config = dict(
    arch='dit',
    model='text-conditioned image diffusion model',
    dataset='regions of photos with short descriptions (Visual Genome)',
    train_examples=101725,
    image_size=48,
    horizontal_flip=True,
    conditioning='text',
    objective='epsilon',
    cond_dim=192,
    tokenizer='word',
    vocab_size=6471,
    text_encoder_width=128,
    text_encoder_layers=6,
    text_encoder_norm='layernorm',
    text_encoder_norm_position='pre',
    text_encoder_activation='squared_relu',
    text_encoder_mlp_ratio=3,
    text_encoder_head_dim=32,
    text_encoder_fused_qkv=True,
    text_encoder_bias='all',
    text_encoder_qk_norm=False,
    text_encoder_parallel_block=False,
    text_encoder_inner_norm=False,
    text_encoder_moe='top_k',
    text_encoder_num_experts=8,
    text_encoder_moe_every=2,
    text_encoder_expert_mlp_ratio=0.5,
    text_encoder_experts_per_token=2,
    text_encoder_shared_expert=False,
    text_encoder_positions='rope',
    cond_dropout=0.1,
    norm='rmsnorm',
    hidden_act='quick_gelu',
    mlp_ratio=2,
    head_dim=32,
    fused_qkv=True,
    qk_norm=True,
    inner_norm=False,
    moe='soft',
    num_experts=32,
    moe_every=2,
    expert_mlp_ratio=1,
    slots_per_expert=1,
    shared_expert=True,
    patch_size=[4, 4],
    layers=6,
    width=128,
    positions='learned',
    residual_init='scaled_by_depth',
    optimizer='muon',
    muon_scale='match_rms_adamw',
    learning_rate=0.0042,
    momentum=0.95,
    nesterov=True,
    orthogonalizer='newton_schulz_5',
    adamw_lr_other_params=0.0014,
    max_grad_norm=1.0,
    l1_shrink=0.01,
    max_steps=5400,
    batch_size=64,
    epochs=3.4,
    lr_schedule='poly',
    final_lr_fraction=0,
    warmup_steps=270,
    weight_decay=0.0,
    adamw_weight_decay_other_params=0,
)
Rows from block 3 of the denoiser of a small text-conditioned image diffusion model, named by matrix and row number. Rows with one number within an expert belong to one neuron, the router's apart. Each number is 128 + 24 x the weight over its row's rms, rounded and kept within 0 to 255. All counts start at 0. Numbers have three digits each. After the name is the row's rms in percent of the matrix's.
Before each expert's rows are labels from the 100 images, of 14976 (inputs lightly noised), where the router gives the expert most weight on average: "top examples" is what is common among them. Only what is clearly more common there than usual is listed. The data: regions of photos with short descriptions (Visual Genome). In brackets: how many of the 100.
# router: slot weights (model.blocks.3.mlp.router.weight, 32x128, trained with AdamW), inputs 64-127
# up: expert up (model.blocks.3.mlp.up, 32x128x128), inputs 64-127
# down: expert down (model.blocks.3.mlp.down, 32x128x128, transposed), outputs 64-127

# expert 2
top examples: text has "green" (26)
router.2 111:122108126102095126113134102103103121097122137157123120105125132152114134156123086117109126123115131145131092111107142149090124144160115113106179196066061128147115132090132138110088125132186145
up.11 083:217109045123114154086103104124141132146115124125151143127156117138145131150131154143139150130077103119072122129109149121116112132139121154173145130128132125116148115134145123116130130105111135
down.11 088:133128108163105101105118125147148086132141130108143126151116117154132131122128136102123120156144127124136115133131122125133163139169118127115137116124083147164145079110158103124163120119120133
up.12 148:118145131128123147122111139069126112138135087120166179100108146084124156126147118112152126134146107112143100121143173141112149161135150138106132140118120143075127044142145116134143130128126127
down.12 151:106161129124099090094134130153129097144134121100158108126157120145063152142121125096145129122116085137123031160134125116136165122132124137085117128176101134141128103126126134149109094115157138
up.13 085:115173109137119136108140122088128149109109128129173163129183070113130128112136143119112148132145127126156108163123129140117115128131079115187130129120116129133114105104139131075170114194140131
down.13 074:139157128130093119092125111155130138133149141170142078134101142189100124147139114104081119092150156121090030128096124101115190085087140131127144136143128125132126111127126144153141131146128131
up.14 093:131195129135116132139149136077141109086080147168117117137110157114106123156121077094115118120125113148097089144156116098125147109081126178128119109128127128127177163123109138112129131143128077
down.14 083:124172124109120152147130129116173144141140105094125114154157112129124124121072053116133120135132106113145097128150129175125181119134154142127126172180131121109123102107125137170127131130091111
up.15 097:124125134139178124144110118072170104182144128118098119110131135102146165115160128136126108159145140101127138109097085133113119164136130128126131128115125175128126118105129151126168127128096115
down.15 101:141120100095138137131138135148103166155132068102137136098125133132153130155122126099121138174090127129123128139132131124154169145104103152129091141182091130108057127131100160056150152135128110
up.16 106:152154139123129111105119173114133102156134146127097113062133128150147160073127122133133137174134129121116055137086095113107128105138108137131131155127130087128142110105146147147109123136126135
down.16 090:121151102120129125108112149074094126125125128133115167122102150137151135123159093121163131169201129116103093136118112104168197114121103154098127106147146195128139139131124147129128091146088121
up.17 092:171141155142113124127100168111126146084116178142149145108130142127091126120105130138103158128105132153128149131109134139128128128114102130124193126138113159110109123105118123129140139116140135
down.17 088:113096179091111127183134096117112160158116152170131113171130177121139114120127091120139116036106118140157128123152128120109129131120141134155106071116126099127135161099127125111115117131127122
up.18 090:143113128134134121120120133134110124125146158112062071099177150159087177118128139132089168172107131131131143128139109169127141091102122168122172098117113128123086113090125107129150155117116125
down.18 091:156113106138151163148091139108151121163098128105143107157125126066115095165064129136089129128144127111135162138129127110124136126109095123158097115088129127151168118073155135104124114133130105
up.19 099:126121112108127115132147143127126161167132169189122128112130125139134130101122132080159139121104128147129140158130098099172126088152120036119128121122149090127171128140132136131126145137080113
down.19 103:107076061158129103108137105126157124155103114096075110122132129128105160119137100133121115185134089079094135142122127153132171129109127079122128132136117078146083190157131133158098099124124095
up.20 108:129124198168122118129126076115106158108122112127151116139099154131125128126130129117134147188135144124110155120127069140113128161079127164124118147102127143115133164173118098133146126129105202
down.20 107:129127172101128122133148173134176127144134100134140165176121131128153139128141148134094164130114162168132131122120166138128135175128138123149141119114100131130145118122150129130120116125090124
up.21 108:144123140127161153133122125137143123106142093113195100128133141141112127120149074102177111123183112131124126156131127127135137135147163134138133087167102078123123122108103092116174110139133083
down.21 108:121132165134141155130108173134127122100111152159147128135132121128101133128133126108139089126147122116129137122113147149122125124174128099164118151125144131081132127148133108155157150127094112
up.22 152:114188078126146137132134160146158128165125119171163139147149118091100122133129124114133135121117130133151119130121127098144114146116148155135093135196181134085142154169116149119128118130108128
down.22 171:133110125134128126129134117129131103096157120196127104089120110148129138122144140145114149122115127128146138096103184106123111140130126132143121107104148100064114092109129120106128139128119128
up.23 118:123153088130135122129106112129128124147126112106128101118148186120112128115154129123128139121058162165153140118085130134155131138138121141114121146103140126162127136131118154130163149107149131
down.23 110:129120158088131104149129121159150122113083108094214111123127128146135131120141128124139138149159147121128107183115146097138154111125166110129135102161157066157145135128111164112119136116130156
up.24 062:130129134077159136113033075124170144184129138144121128131115129138149119128196106132137126128131087144114112137135128143146140187134086126142130102127128133114140126152094089154110137153111126
down.24 055:122138096150182130149104135125206133090130116093130123126087128144120112114155122127140126136163133121094043125160145080116100149107127131125133131106140122161158156130094149165128119135174135
up.25 118:148129141124132091115112138128111130125117109200192150129098115115149122102129096128160120134081128176126102161128126120174113110139129114138099107184139135103124130125129156128096102105141155
down.25 125:128123190109140160145108110197137156110136107132128121126147125079075125148131084135126122112147104085155127121111132144100131113146099127126127120098146126103101176098124122124117112129150088
up.26 092:179100129115148096069130125096092148129137108119127146125179140131114177117129125139098123094137123124112117123121171117128098128124137128127117130135050116126109117128128129105141118142106101
down.26 094:128165156133133196107119153144093129146130127154132122141119134116102129130132138110112144090103118100121139178117097131126124130141110132116171141114154101071113128100139144123145103119122130
up.27 110:117105133108124091128125122126126146115114162122123151129127164138129132126152125128115115161125144161140097123121110144099179123088151123108207149130144184110150092044171140130125151126121114
down.27 098:099141116114130126128157106097116136125140120113143177191098128138147110158133118103150085154156105131091112107184106096108096122082161130159090135075150133176095127086131127088133115152130132

# expert 11
top examples: text has "blue" (25)
router.11 113:129147076164135116143113131106126111155132124137122162122124116149141105086158126140089119127122119123136102105146157081098116124093111095130145155129158149152136190092131103148105111142105101
up.0 124:167146125131129130126139178150123099109140094132136128076178152133110126132156129119141131106111125151129167209129141141098122135119099129163123176135123133169145128138149138097096115114126146
down.0 118:087162113093127124129140093102128123208109133129112143120074123129124129138127125127146122125106130087149145102141132137129154105081112148144113123151146094145141127119140151132098129148111069
up.1 074:144151127130116137109117124138145125100139172107132102142130120086108111131129127098159150084124151164090082171153123164128114131133121183124143128128140077128115082140129147082129116137128132
down.1 080:147174135107198119128131147164133164150141104133119102112107129150123137145124115126155146128122104126119161179158103108076123107128119143133121129138111127117103132139137128131126206163140160
up.2 105:109173116134129131124154127131122094110128090100092118132176114119087077108153117117127110095152101145122185123154048130133147139122076104128045128162112133103149134127136147131126129123153140
down.2 105:129136129131164141171128119117107126140091100104129143116072144099133174137114149158123112067067133084127135152135195143123058136100137147127114130113127123131113128130134099160152157121106135
up.3 118:090139095129137126145177136130173153165104124130081105125142160097106124110127135127129118115127114119170093182120076104147092130121119125178140108134157101118147137125133132142127130113122121
down.3 111:136176132121151130123105068130098158106119125171170178113120097142084121156130109157143147118123150128098124086116156135119128144114125119156118136157141094165079128123143158125148148135140102
up.4 086:121133141125126128130149129136120127077177098124100142107125089126121130098135125098173127079052135126185127111124138115126128140147188136115117119091110103148106138141131159109097125134139135
down.4 096:116121118106125126121158145152135127212109127117117157146121161138111124127132088104114137120172142132102117160120119148111128116122162124129131080148089137120133134072154100125088148153117124
up.5 103:113072133136172200119127130094161171167110132146130124062133130168126071128129177130117137132091135105144141137119130077130112116133158123146158094122136143075126079125140133145128160122127066
down.5 106:119068116153131072096111107128154120133130139123145116092122099129145146163184190143137161103129138174134163122091126139111134170143124096126131128106145137058113110142097125099124127154118116
up.6 107:120116094101138130157126099128141100144132138138139154143162135098128130125137126125102101127086128114149129132094072151149144109124136107117137154132128119106108133067119074106128126158157109
down.6 115:131190133167130132114132167107142122142136146142127086140133093126124176110150092102098109128127127108112069102107131123127156111132104129125107132173115115176108135128156096130149124136191109
up.7 097:107115145156102153128128126135169134123077145145115139177129135132133141040165110129134097130097118177116081126131177122143119129123151131154127119116124092111110134108139160114141128106068154
down.7 122:147147114113116138142114164124125139096114133128164071157182150150167128145181120142128114186160130127142116156149096138128122114120116113125138146119136151145185164103081124079128099129101150
up.8 099:119057155114127120154156154134109152143102132132177135117121135107128119140134126128132135125131120128148132154113124128128143163134128124131042111158097111148122084123090115127149174106158081
down.8 091:152061152136141127169125149121124108107126121115142084134130128140127132107134101174139124169121124127146147133130125127128128149148139094111138128068139110135132127135122130068148150142125160
up.9 118:145132122080120115116122123153110119124128134153094124163125214106171119125128127095135158133111141117126125129127138131156126124106170144117065057147137135137169126134123110092113146090151119
down.9 114:169079131147114148130159131114129159116103149091122088133117128128147096127146128134100150130166127143193147145170171162100078126155162155107148117122120125112162085105132128167136133088133146
up.10 107:156137122126140119140185068124128135127149139083129128102134129130116134128130131133132128110125129165116134146137152153127127189126103130128157167124134115151113117115122098168125128147136107
down.10 102:107118103107150139131128173125083126129116121128119103136123119171114133112120130106110152137082151132176106080134118117119153118122121169124161118149129090137140118118171125053089124125126127
up.11 077:180143126129089127168127182195120136108128095110118116100123125142114178072085113123138122136095185136127183119126084165131132149122127124113129141120134171140142110130131141088115154132107128
down.11 083:055126108108112117203101131127078121189116131101161135118137139115133104144078130116103126138145135131110128160103122129142129117080188098132135114133097183128127120125137131150082144127137125
up.12 102:128166126149128145072097124123156128120093126152086128126128134130091104124131184147134136130125161081095133133144095145136130139071140123137125171093134109126105150128131157132129094104112139
down.12 093:132103134109088163126116118125128138123141078097137084114132123094154133151118115138122091077136113112129115113173128206107092114107130129129108131107171107131146171129127109102116064165159125
up.13 090:135109136121119134067124128096155124100126164128134129089127117110154183108129179146131140097119123127129122142107136128136114126184136168092123120163108164119122089123119121179137202113174124
down.13 096:115123120159146138125129121171130124118143110103132133097134135169158091127122172126093124100119132117095120126124126123126130077171133147126147126101138140136114126124122145147142127167143127
up.14 095:120132139124197180129134103129161118121139150127124105136147162124097135094150099113125120146112082140097127120135199121105151170137144162138126129119139118129095141131121117185149193128134104
down.14 092:128129073140144075151119108145137114145121124135144127156126166156102143133091110084127121117139171125110115101129051118110147157145149119084120164125128086123135127123119118083157166114075123
up.15 129:127122129131122123174139122112168146156093109118120121158136129142088174112128159109126153106122100123158095191104105133095117159108121159135129113131087124105140123131146202119175123105120132
down.15 141:115086102122153112129172060153137129105156155199133167122139116137122124109117122126145148137128129142051147124137135088127164123116127125115153125128156117128143143128128166135184138155126148
up.16 039:194124144125140124157139130117112141129136126127117128130127129096200125138128115128146133129112120121128129120166112125124023196127123131139117198170126115133126135111118112125203167127128138
down.16 040:146089134132132129128142129132118128129101117136129107132132131131169127146128119139127109122128123168128115133128127135118138158122146127143146108125156184087122135130151106150131221148142091

# expert 12
top examples: text has "red" (26)
router.12 104:141162129120180138129089111161166162092105113096118140141124140133113134138147134112142123142103111135148155142143130155128126123113085153138118136151123152144114155199090120083123099131115136
up.0 111:126116098112126075132108180121128129124115190114121157065130123131138176136147132151127106139151167125063158126145128144132136133153164129130159136122126101136126113069173105139149147156122104
down.0 112:114131119112155142094132129134134130129107158178117127161131139148135107127116131130159104158147123144138147152137126076122123127099143125189127155159090171139117126074122128110127079113157118
up.1 113:160139111119139179136128127126128125125096105105138129102137089133134104092121111111086156126157118106124204163152122153137119106132118145130127127167146159131124130187110129120112113139126184
down.1 100:120091108101134133134128137106133157126167127168113123064114110128114124102109114126091128123156146129170118123130155133170125141106164109105113124129140079059118127135154140135095148088159138
up.2 099:121132133138120129162121162129111133130136165130096140074169142165108128129107125148177134097128128124154122116142098125135212115123128142121081099176130160143102100100123167164125135113128171
down.2 090:179109127099124131134111132114148129124163128150105126122104115134197176150112135140139118115124115121125130113113147097125094176127127154146149127115121124117123099130116139165134130160130072
up.3 106:111099156129088144094134115118122140147120115172119131126113168129155128093083135148146123126140092126147098122123123122136050135128132155125119083137133118130137130127132103114096140158161125
down.3 106:115109122115101096175094083135142130079121132126134129126162101123131122153128091162143116070071100142110098162110205158130124136129127156143130129124128084094122135109135126140134178118127152
up.4 097:135107149129125128131125161141114133123128141138152122073116104116120127093148139133124127154090144100155120131125125094129123129120129124116176123173135128134163128166141123126143119108159154
down.4 094:131111122128126083134097108148123161132108107113131127118181139130152133105096124130091115134108114121117128140135118154120123126155194087125145091112124218112135100105124125110128119128124129
up.5 107:151134148124126061130121125141110105117147126137135160108142114128134128190155127123142121053133124133132129110122141134125134139139161071117093095109168112146149121123145129194127113136155105
down.5 102:100138122144122176087124134126118125145126137129156103097128126124131117143123131108142109093132153072047162157127150075154101165134204085131150164135108128098128108110111146088133134137152127
up.6 092:126094131126126149125097138153151131132132125113122124123152139144070129084128127141124149095108166090119145127122104147111177103136042128140103157137150074134103112126116134073136156135112137
down.6 081:134088115143140121126153162133170145116139115127098129131110124130145137127142125160128138110124017120103123121127157132116129128123100143143134145137130135148132094125108149135153154081129159
up.7 094:177083109111108098070138137124153111131145177128117114131197120147098127123124128105078153116116135128152100115111140127127125124151147111123129144102128128135127132150102149139137172142111160
down.7 084:108106143130105127129120142094154118114122129123180164134105124126111163105149124111119099135136107133151144126108119138148124155147156093105109129148125165125123128107107166092148168121152167
up.8 113:123161072152146142152154096125172168119099083149121129111119120132132115116139141146132167156107126133101127151130139136120116111132111135187133118132121130132138116145113152151141159194114128
down.8 095:132177113126135127127137128109139167134128162150139157126073187134146124181150130139128112120117116121139118130128155127117177129118080135147186121098128104177136062185127154129093143097095160
up.9 088:126130128075131146115128129128141084139163144107123119137169109135121132138129130129115076129102107085058129190153132175093126138126138134094138059132102075136108120151128157139134131096081146
down.9 088:180121105127095110152106110116140089098152087126141124126136125128129134128088143088134128078152146138141118128114142127103178098074183087108073104146131154144127142148120182115126138161119127
up.10 088:148118185142153124120122128068116142115153091032164121127143129103123129130103151102143127138128124215130152113137088111126157138178115162113128115126126132124134109121143142121121143156144124
down.10 100:104062092129122102124100131139129151161178099112157133134100075106127101091123165119183133124110130111119117118118111108118116115134104142110122148135097077112117103142132164136118134128125080
up.11 108:103052132163135129150144137184125123136128168140123126125117119124152099127125133059091129137151109129118127141123127101072132116126175135124136159057106122133148139126119168135128112140109124
down.11 096:138092161117178136161146114132169130117128108116114123101150129089121118162115158093108090136117111134153148069155130141134123124113146150148128121155157179124128129135185143154126120117129174
up.12 117:147116126065121129100126085119148106098089145189146140151088097137092093141131155110133128189144075132137129149126128126123150129114113173119138179092126148133155112102118119128129133101128131
down.12 114:136148133140093159098130116148122132136109092100129126138109145115109138120128145074150127185148131103150094106106149168126148131120098146132074147129105099157116133081126121129127110129115132
up.13 094:091066124101095152143127164133153103125149140108151174118105082085133115128136173129095145138119153107151153170134126116124128105127134132109170099113120136128166119109140156088150161142138154
down.13 090:068061122104120139136157126114135116156078127123093128118128136135105120120124184125134099112112105127195140139161143178106127111134116146133170078098129140110142099176125123129128118138139140
up.14 116:124134135086101131153126111109122127145127109128098129129130177135131093137107126135104129097151132115162090140128128125116138147177140128113119080123119140144125151128109108131196121107139092
down.14 105:145144085122121148134125128128153166122129134111137081133088107142127126118073145125144129131141124142073097194128166136136170144120188134129117124144154159129127142141128170143128115136108161
up.15 227:090161111131103099114125137115113132142149179164172141128102168103142158114134132146154126144170114112134078089089130082136137120115129124131140126111133114100122099068146103141131120145145128
down.15 289:106151095133135124143139134135178123099130132182141125136131131164094119097110129114140121117125115139108082157141120098132166124115143100114133117139138143128183136160092187150150124131115167
up.16 093:127122090126142171112134154126129144137146158167128121111145128107140176127127128135108122179087139133128064100109155137148116165113127072126096137141128113110128178142129203130109126139119123
down.16 090:148138105111128133131128135132169125071117107102155132124107159122138125115124123148136130156184102080119127125124105102168126127119118130127125116128114149109128129149130191114165112140125154

# expert 6
top examples: text has "sky" (63); text has "blue" (51)
router.6 080:105133121125117163162171170141100118175151144096155118150119164079110116128136172118105123098156105093126150130130087147127155116115148135131152167147123116118167096114152134114118117136123085
up.11 114:172072122158149139144141127140128138130141130103128126127134113130153123078149128110126142125156158126158146136136163144138140126129118085130104155143179105140120127155117129178109129127118150
down.11 102:073108123132144123115124146128161105135121181162105117126132138150130120151085107131079155134133154138093126133112122127127131141099107109126106117117119062140128138143127161169096182100094126
up.12 117:124081133133198129132088186163155129124083148157141116102124115128140132134143136135123182155067135122087151119125074166131127127101065171127146139129139116120159126106174111117106150130125132
down.12 116:093127109125147141127123130117120130132127132126122153100164131140153159166131116135128109130151132137169214129125135107119090113179099158132140121127092237126119131113139063110110140131144147
up.13 092:128091116131127129119112129098149130130134143121195122091142113133132099098140112135129097098079137127151114081117157147128133113133103135110072110122130134170140138132165136122179121134117117
down.13 087:132071106130088089082125102125139125114142124130127138171115134151157173128126156133110070092142085108122128130124122094138120123146175134107136155125122131140122157160148138155171149074119124
up.14 069:130123145108150122079128101152129104114120119149165128098120119090165132180113138123144135128186138135126129154127115126116185134109165129124060119138126126092130096097135133130129129141128118
down.14 076:135134140179132129029099143110121113142112136153126131136125127111142128119064126087127119127120167135128128129113129103177123143123138101083200117132127123129122108100140153114134108086149113
up.15 116:132130118124098109136102091162135097071143129086108128153134144113139111130109128161108113128094137122133146130128100082109144126139080129143149128136130135127138114123130084132134233117115128
down.15 127:134133101125096129131122127094140136138134160140158135123095118082134118104159116131152112154163115123124136125148147183135118113124092146136120153142136189126106203147126120107098166164093127
up.16 107:135119131168128098134217116122105148137090142131080165137121149098097106160136158127131142125130126140090102122137126080140142133093153088122104133139129136120120147135118088114133128079143121
down.16 103:119118101060118119115184130159097143112128099126118123136130130139149064139142160101120098121120132134147120104127067163132126130149141131092126145169152127138149115134114091123110132148143135
up.17 101:119078133088139121123107137110113134160131098103167160122212145128125129137137134133136122125070127133114105091104134113138136138131117102142123125116126126094132143095128107091142110177132135
down.17 124:139124102124140127132118117103138159125136101133134124150099104116164098148147154116162134130199098077113109113118140127151110122114117141143175130127147150119106125134136113181153129119124139
up.18 020:129111130130127125122167128159155179084130045128129147128170125128143206144139139090141135191129125120128134128126118117118130130189129127113136131127128119097128127129132117128105121134128133
down.18 038:128093128134148140125128099128128130128125128103133127133128114127078161129128128126116122136088129080087113131148181028130195131117081120153134161110121162128129145129081128130134127123126118
up.19 074:098128107126133128109138114121151108140099167134141137079153130089128125116139157112149129121157128103121076127155123093128081111151109118114121118116096141156134093225145128128130136093144126
down.19 070:127129139127138080128153197114165122128121134126129104126094136125129131040087129112064114106102126167157086102131141126119133121142131134104155123126143075128115130167136136145128132070128123
up.20 111:138130130114144070129114137100151114113132143173172131157129129116104114136181110107128126145091163115128113116132156153137145166126136148136143092128071123210103124088122106151142100105142135
down.20 110:118119094125145129113117156119124133113138096142127127225152127201083109205142134107131115153134114114133082149131144120137123129120161128161125124135142107197127097121147135105133133125136115
up.21 111:141120088172120128126165116151113141144117127150158129157121092131093115042111152130175122126143112093133162120103135142134128137127123136129158134123174134175077135155105129130128100124137167
down.21 098:129123131044171099137161156131098115099145146109092119133086119163110119144119166141159121128106131126091119128124103147130110147120098093130137121137142158143203120156116103137129165109148156
up.22 095:138125105127147105128133088130086136159128102120110095080128104128147137135170047135073131131126128144119175159115152128135129142149140130122128143157148146128126163153124169128078111155089135
down.22 088:125134149127170169128123113120121138116124131125104130092154143112153115167126086128127139168120132149123189144112138144163151126132137142127148147128128071125137156162103187137079143126121119
up.23 072:131130131135088108148129086128132123120128123127136128135128098129133134149136129107128051179131158098151119164130128088129101120073129084131136138131162128135129130123125144094131115120176133
down.23 078:120126119099138127149135136141107128128138108125093126124130096171107128132130149116144144145095113134105134112123164152133133128110128102158171098139077148123127110125130135126137128127112150
up.24 094:187110091107128129124162151125105142121130092173144135156133122094121166143124122142151113124124101154154111128145145171140093172146165144148142129138127099113072136133094127122113090143136142
down.24 095:112195116118128154148131111153118141136103127113115129170126159136142101154122115118125170109131116052102106173110096101102175130127114125093140120128121134137177128095076077120088110138178117
up.25 099:095172157120149136167105123074102106135129114191172102139107127153124135147140153137124122134119123109114170120110138127125122113101085136138163129121148125094126109128098121167127128140128116
down.25 113:134145110138135113155140140131127127104155127134129135128118140156166122066131128132157103127094120161129223131079173115134109126124139125118091081127125135124131126145109142120131131125129133
up.26 122:105104134135114163147144128138122127127154117113156226117151101167129124106143221151143114128096141113083131137159092084122122092125106124124129114156132128101133130105128091111142120124086097
down.26 114:148117134134114081152170098138136130144136182143115113128111162124140127136147240129121130122129126157155136132129163141124129105158124145145128125126135113082148133112108069201139107144102144
up.27 092:133134128135121130121140148126148117129129084118128127119152125146123151137134125134132130093120134119127142128128111127154143040113106142171069139132128125117128138132120128128133130128116126
down.27 100:095130105114128125117127129106123150141128121151126128132083130094113129144120116128150119092176123120137127164144146106128135000125129139124128102116126129126158136092131125078124151115129143

# expert 26
top examples: text has "wall" (29)
router.26 084:165119138080085156161160168135142165146128143075115152120124140135089118099161143120184144109115133144136097154110102154147156119124154146114121093136111135143136081135129171147138140112125096
up.0 110:126098147146162099146129103128153143153133153141124128125110149142093152124147077119123122148162126115156147115114141158082119126111139077120121148115137126124165183128116164104153125128148144
down.0 111:120109133098123151131143159102168120130122134111102184133129164116124119180136074095094114129112099139150204147134077129110094140134146181107133108127121112144127120125106147148167129148110134
up.1 102:143112134121121128124139081133133153122129131126141129097125136145104127110149105116130127137159179129206155102127099128117123154173120121126121111117119153121150153172127111105084122132160153
down.1 096:124128112109094131102178150118136136113126105114115139123128162141124142151112114129121183167122115115093125178125136176081125106161143101085146096124163145081123156189101123135101143116156077
up.2 075:134107174096114094128126080136103188142162151150154086138129140122143119125140107137128097159160138107141146093122139160118131132130075124132101123157073147138174131169133117152122124135146178
down.2 084:127059102146128189077130125119111128097140107102091144165131131151131131119104131110129135162079145121114133162117138124111103115120128126148168170110167141131121143125100136108134167094107056
up.3 090:134131082106123177155090184087088108126131159154133135140181129122129182121154175131144120133089128129136131137122150143079123137147103119133120146148116134118127126132174106080123179136132122
down.3 098:103130105139168125151173129131113119140156096158105126170100115131179146127137100120109155129211138109063130120143163093116113165157167126133142134120116164142171112110170090122129133119078129
up.4 088:172160072146086131204139116131146126126105109159128130050135124128158128127110119179127143123113185091166112148133075149153107104138131136115135092170122130105117083116101132106097127121135125
down.4 107:088175073146128129125149155124133116127083139108136109055127150124145122135107131177132189117167135159078139119139149125161144126157122127129148151046086123116112126087110120136123131145140126
up.5 103:091140210118123150149107122137127114128118130135140117100104072095123154105128114126103155128179157148170107129150147163147125145110138088128138140107137127112188138133128146136140130119080141
down.5 095:140085126154131147137149129139130098125130167186112161130125132138116131132110129150111154116129129140112109129108128134138140099112130073090126107087138078158124157105119170127151114122122131
up.6 092:131116078150122119159127127132138100153128128133110062113105124122117131130135059123074128139145116132130135126132067124129110129162128125117117159190117102147108148128162128150123147153134148
down.6 077:078119126128129149165088116129119120130109107115098161107147132147128168138101103109110126140130100106102184126130173161153155126153141166099103128113112170110161186138151098066093160129136080
up.7 145:145136121138151117133150094156105118107142117130101141120153105100161110126116155133110109100097161061109119098116102139121185127132144116131140139132134135136116142179131122127114129149128134
down.7 131:085120150137158136133125090085070124170113106130125112122127121122138151133122138128137124110141128147106122128128166123111126129129128145141107125116136076145116147222132139165130113131151101
up.8 072:166126137079156150128101112150132128173116134135113090086144106119148099114126109137125220126151112128127127186131126124189133092127140137063111145132177100130135139129138101117137117119117121
down.8 072:091094128139128105148047094163099102105129132123141132101149109118157135107156112157112131133101137130160129108094142117161166128118178107129104119109127057128142131108127128149132119084134178
up.9 079:112130136133144101080092102160144135158148116130114128081074098157135114128122127128132134103107141132115145142198128126138118102104130136139134062130115125162130119123103123087131101150121086
down.9 086:125159162128132143073112166120172116130138171132133108118101130125123129117131096128146128110141131125198152104165124158142137127127108131174132164133155170121115128106168123128132095120119205
up.10 101:097127159134117137113162088127132122128123106128132186136129120124108129139152130130128137100127143078137137127133128069150129106136141121152081148067152110123117130118124057178143117111148074
down.10 117:146123156109134109127140097119134123137167130160174137136155130092109099065144122111131128115135117140129127127186143122143128123062147145145133121143105131123145123139099090040141123072127190
up.11 130:132121128181129104121126100168131115123133145137132127127107098112125143132132158135127114128149135138060126117138113123153121103116099132141124109157119099108124125090130050073144088162150121
down.11 106:085126147155121128137150123117117130124109157135121145140129159141135129106136174129092103096128113085143184122154134139122123125145129161147145187102144150123176137101099089129122115094178138
up.12 141:153162133119128141095097121061154121118126123140133146109143082114159158130093164168110119140135172130150113140167106112134144151166146127075125139087127127067158159121122151129128130131137128
down.12 132:113142130112124090100114100191138120136126125158128144117129137107121109117106188148143131126083088111096125130140136122098126151124122111132129125130128103135102183131131145160137118139102156
up.13 123:134096125093147068152131123127121105127112127165114116134123167127126136103124052105130138174130154116143119120124121158131147169157127133123125153141118123166119131115097143126157062148185124
down.13 108:130131131141190148174093141141153128164124106119147133119210114177093122172123120121174146164116128131113111126126111127146124165172144135130166128146128125162154117128109126109154126082128072
up.14 098:041110124116118129147131134077133140136143128133129101128046122132120191140140136106138116145128140131116124153126134148113107134132178109148154156111138150127114141127131173130184113128134072
down.14 095:165127162137139110155139137152148108129111126133181146150203134141070137140139129127135119134123119135120144093133132133106112127103131123122113117128131140122122124163107167105163139115104161
up.15 101:121119093129118132107171118110139109126138133113131120131179126125130149145128145138129142156123146136193130192130074156129105123155145131087148124163136117122134116114138122124132170105141145
down.15 082:127137105104112090143112097129132098083130082118132154136101102128128110130105146105147173132176136133105114109113115082152151108143152116099085113146155072129120126100104108142113157138151118
up.16 093:128098115132118126143135104103081126121130082136129136126128108140134126154115134134176111132129133110102136100124149136192146138120125159147130108129121128189090165133130110091072121123106127
down.16 098:128103150138105127125126152140087131167120129143109133145103153127171108096121124135140149115185136145125120153126129119157128161115131141167133127108127110120135127130156117129100123097129083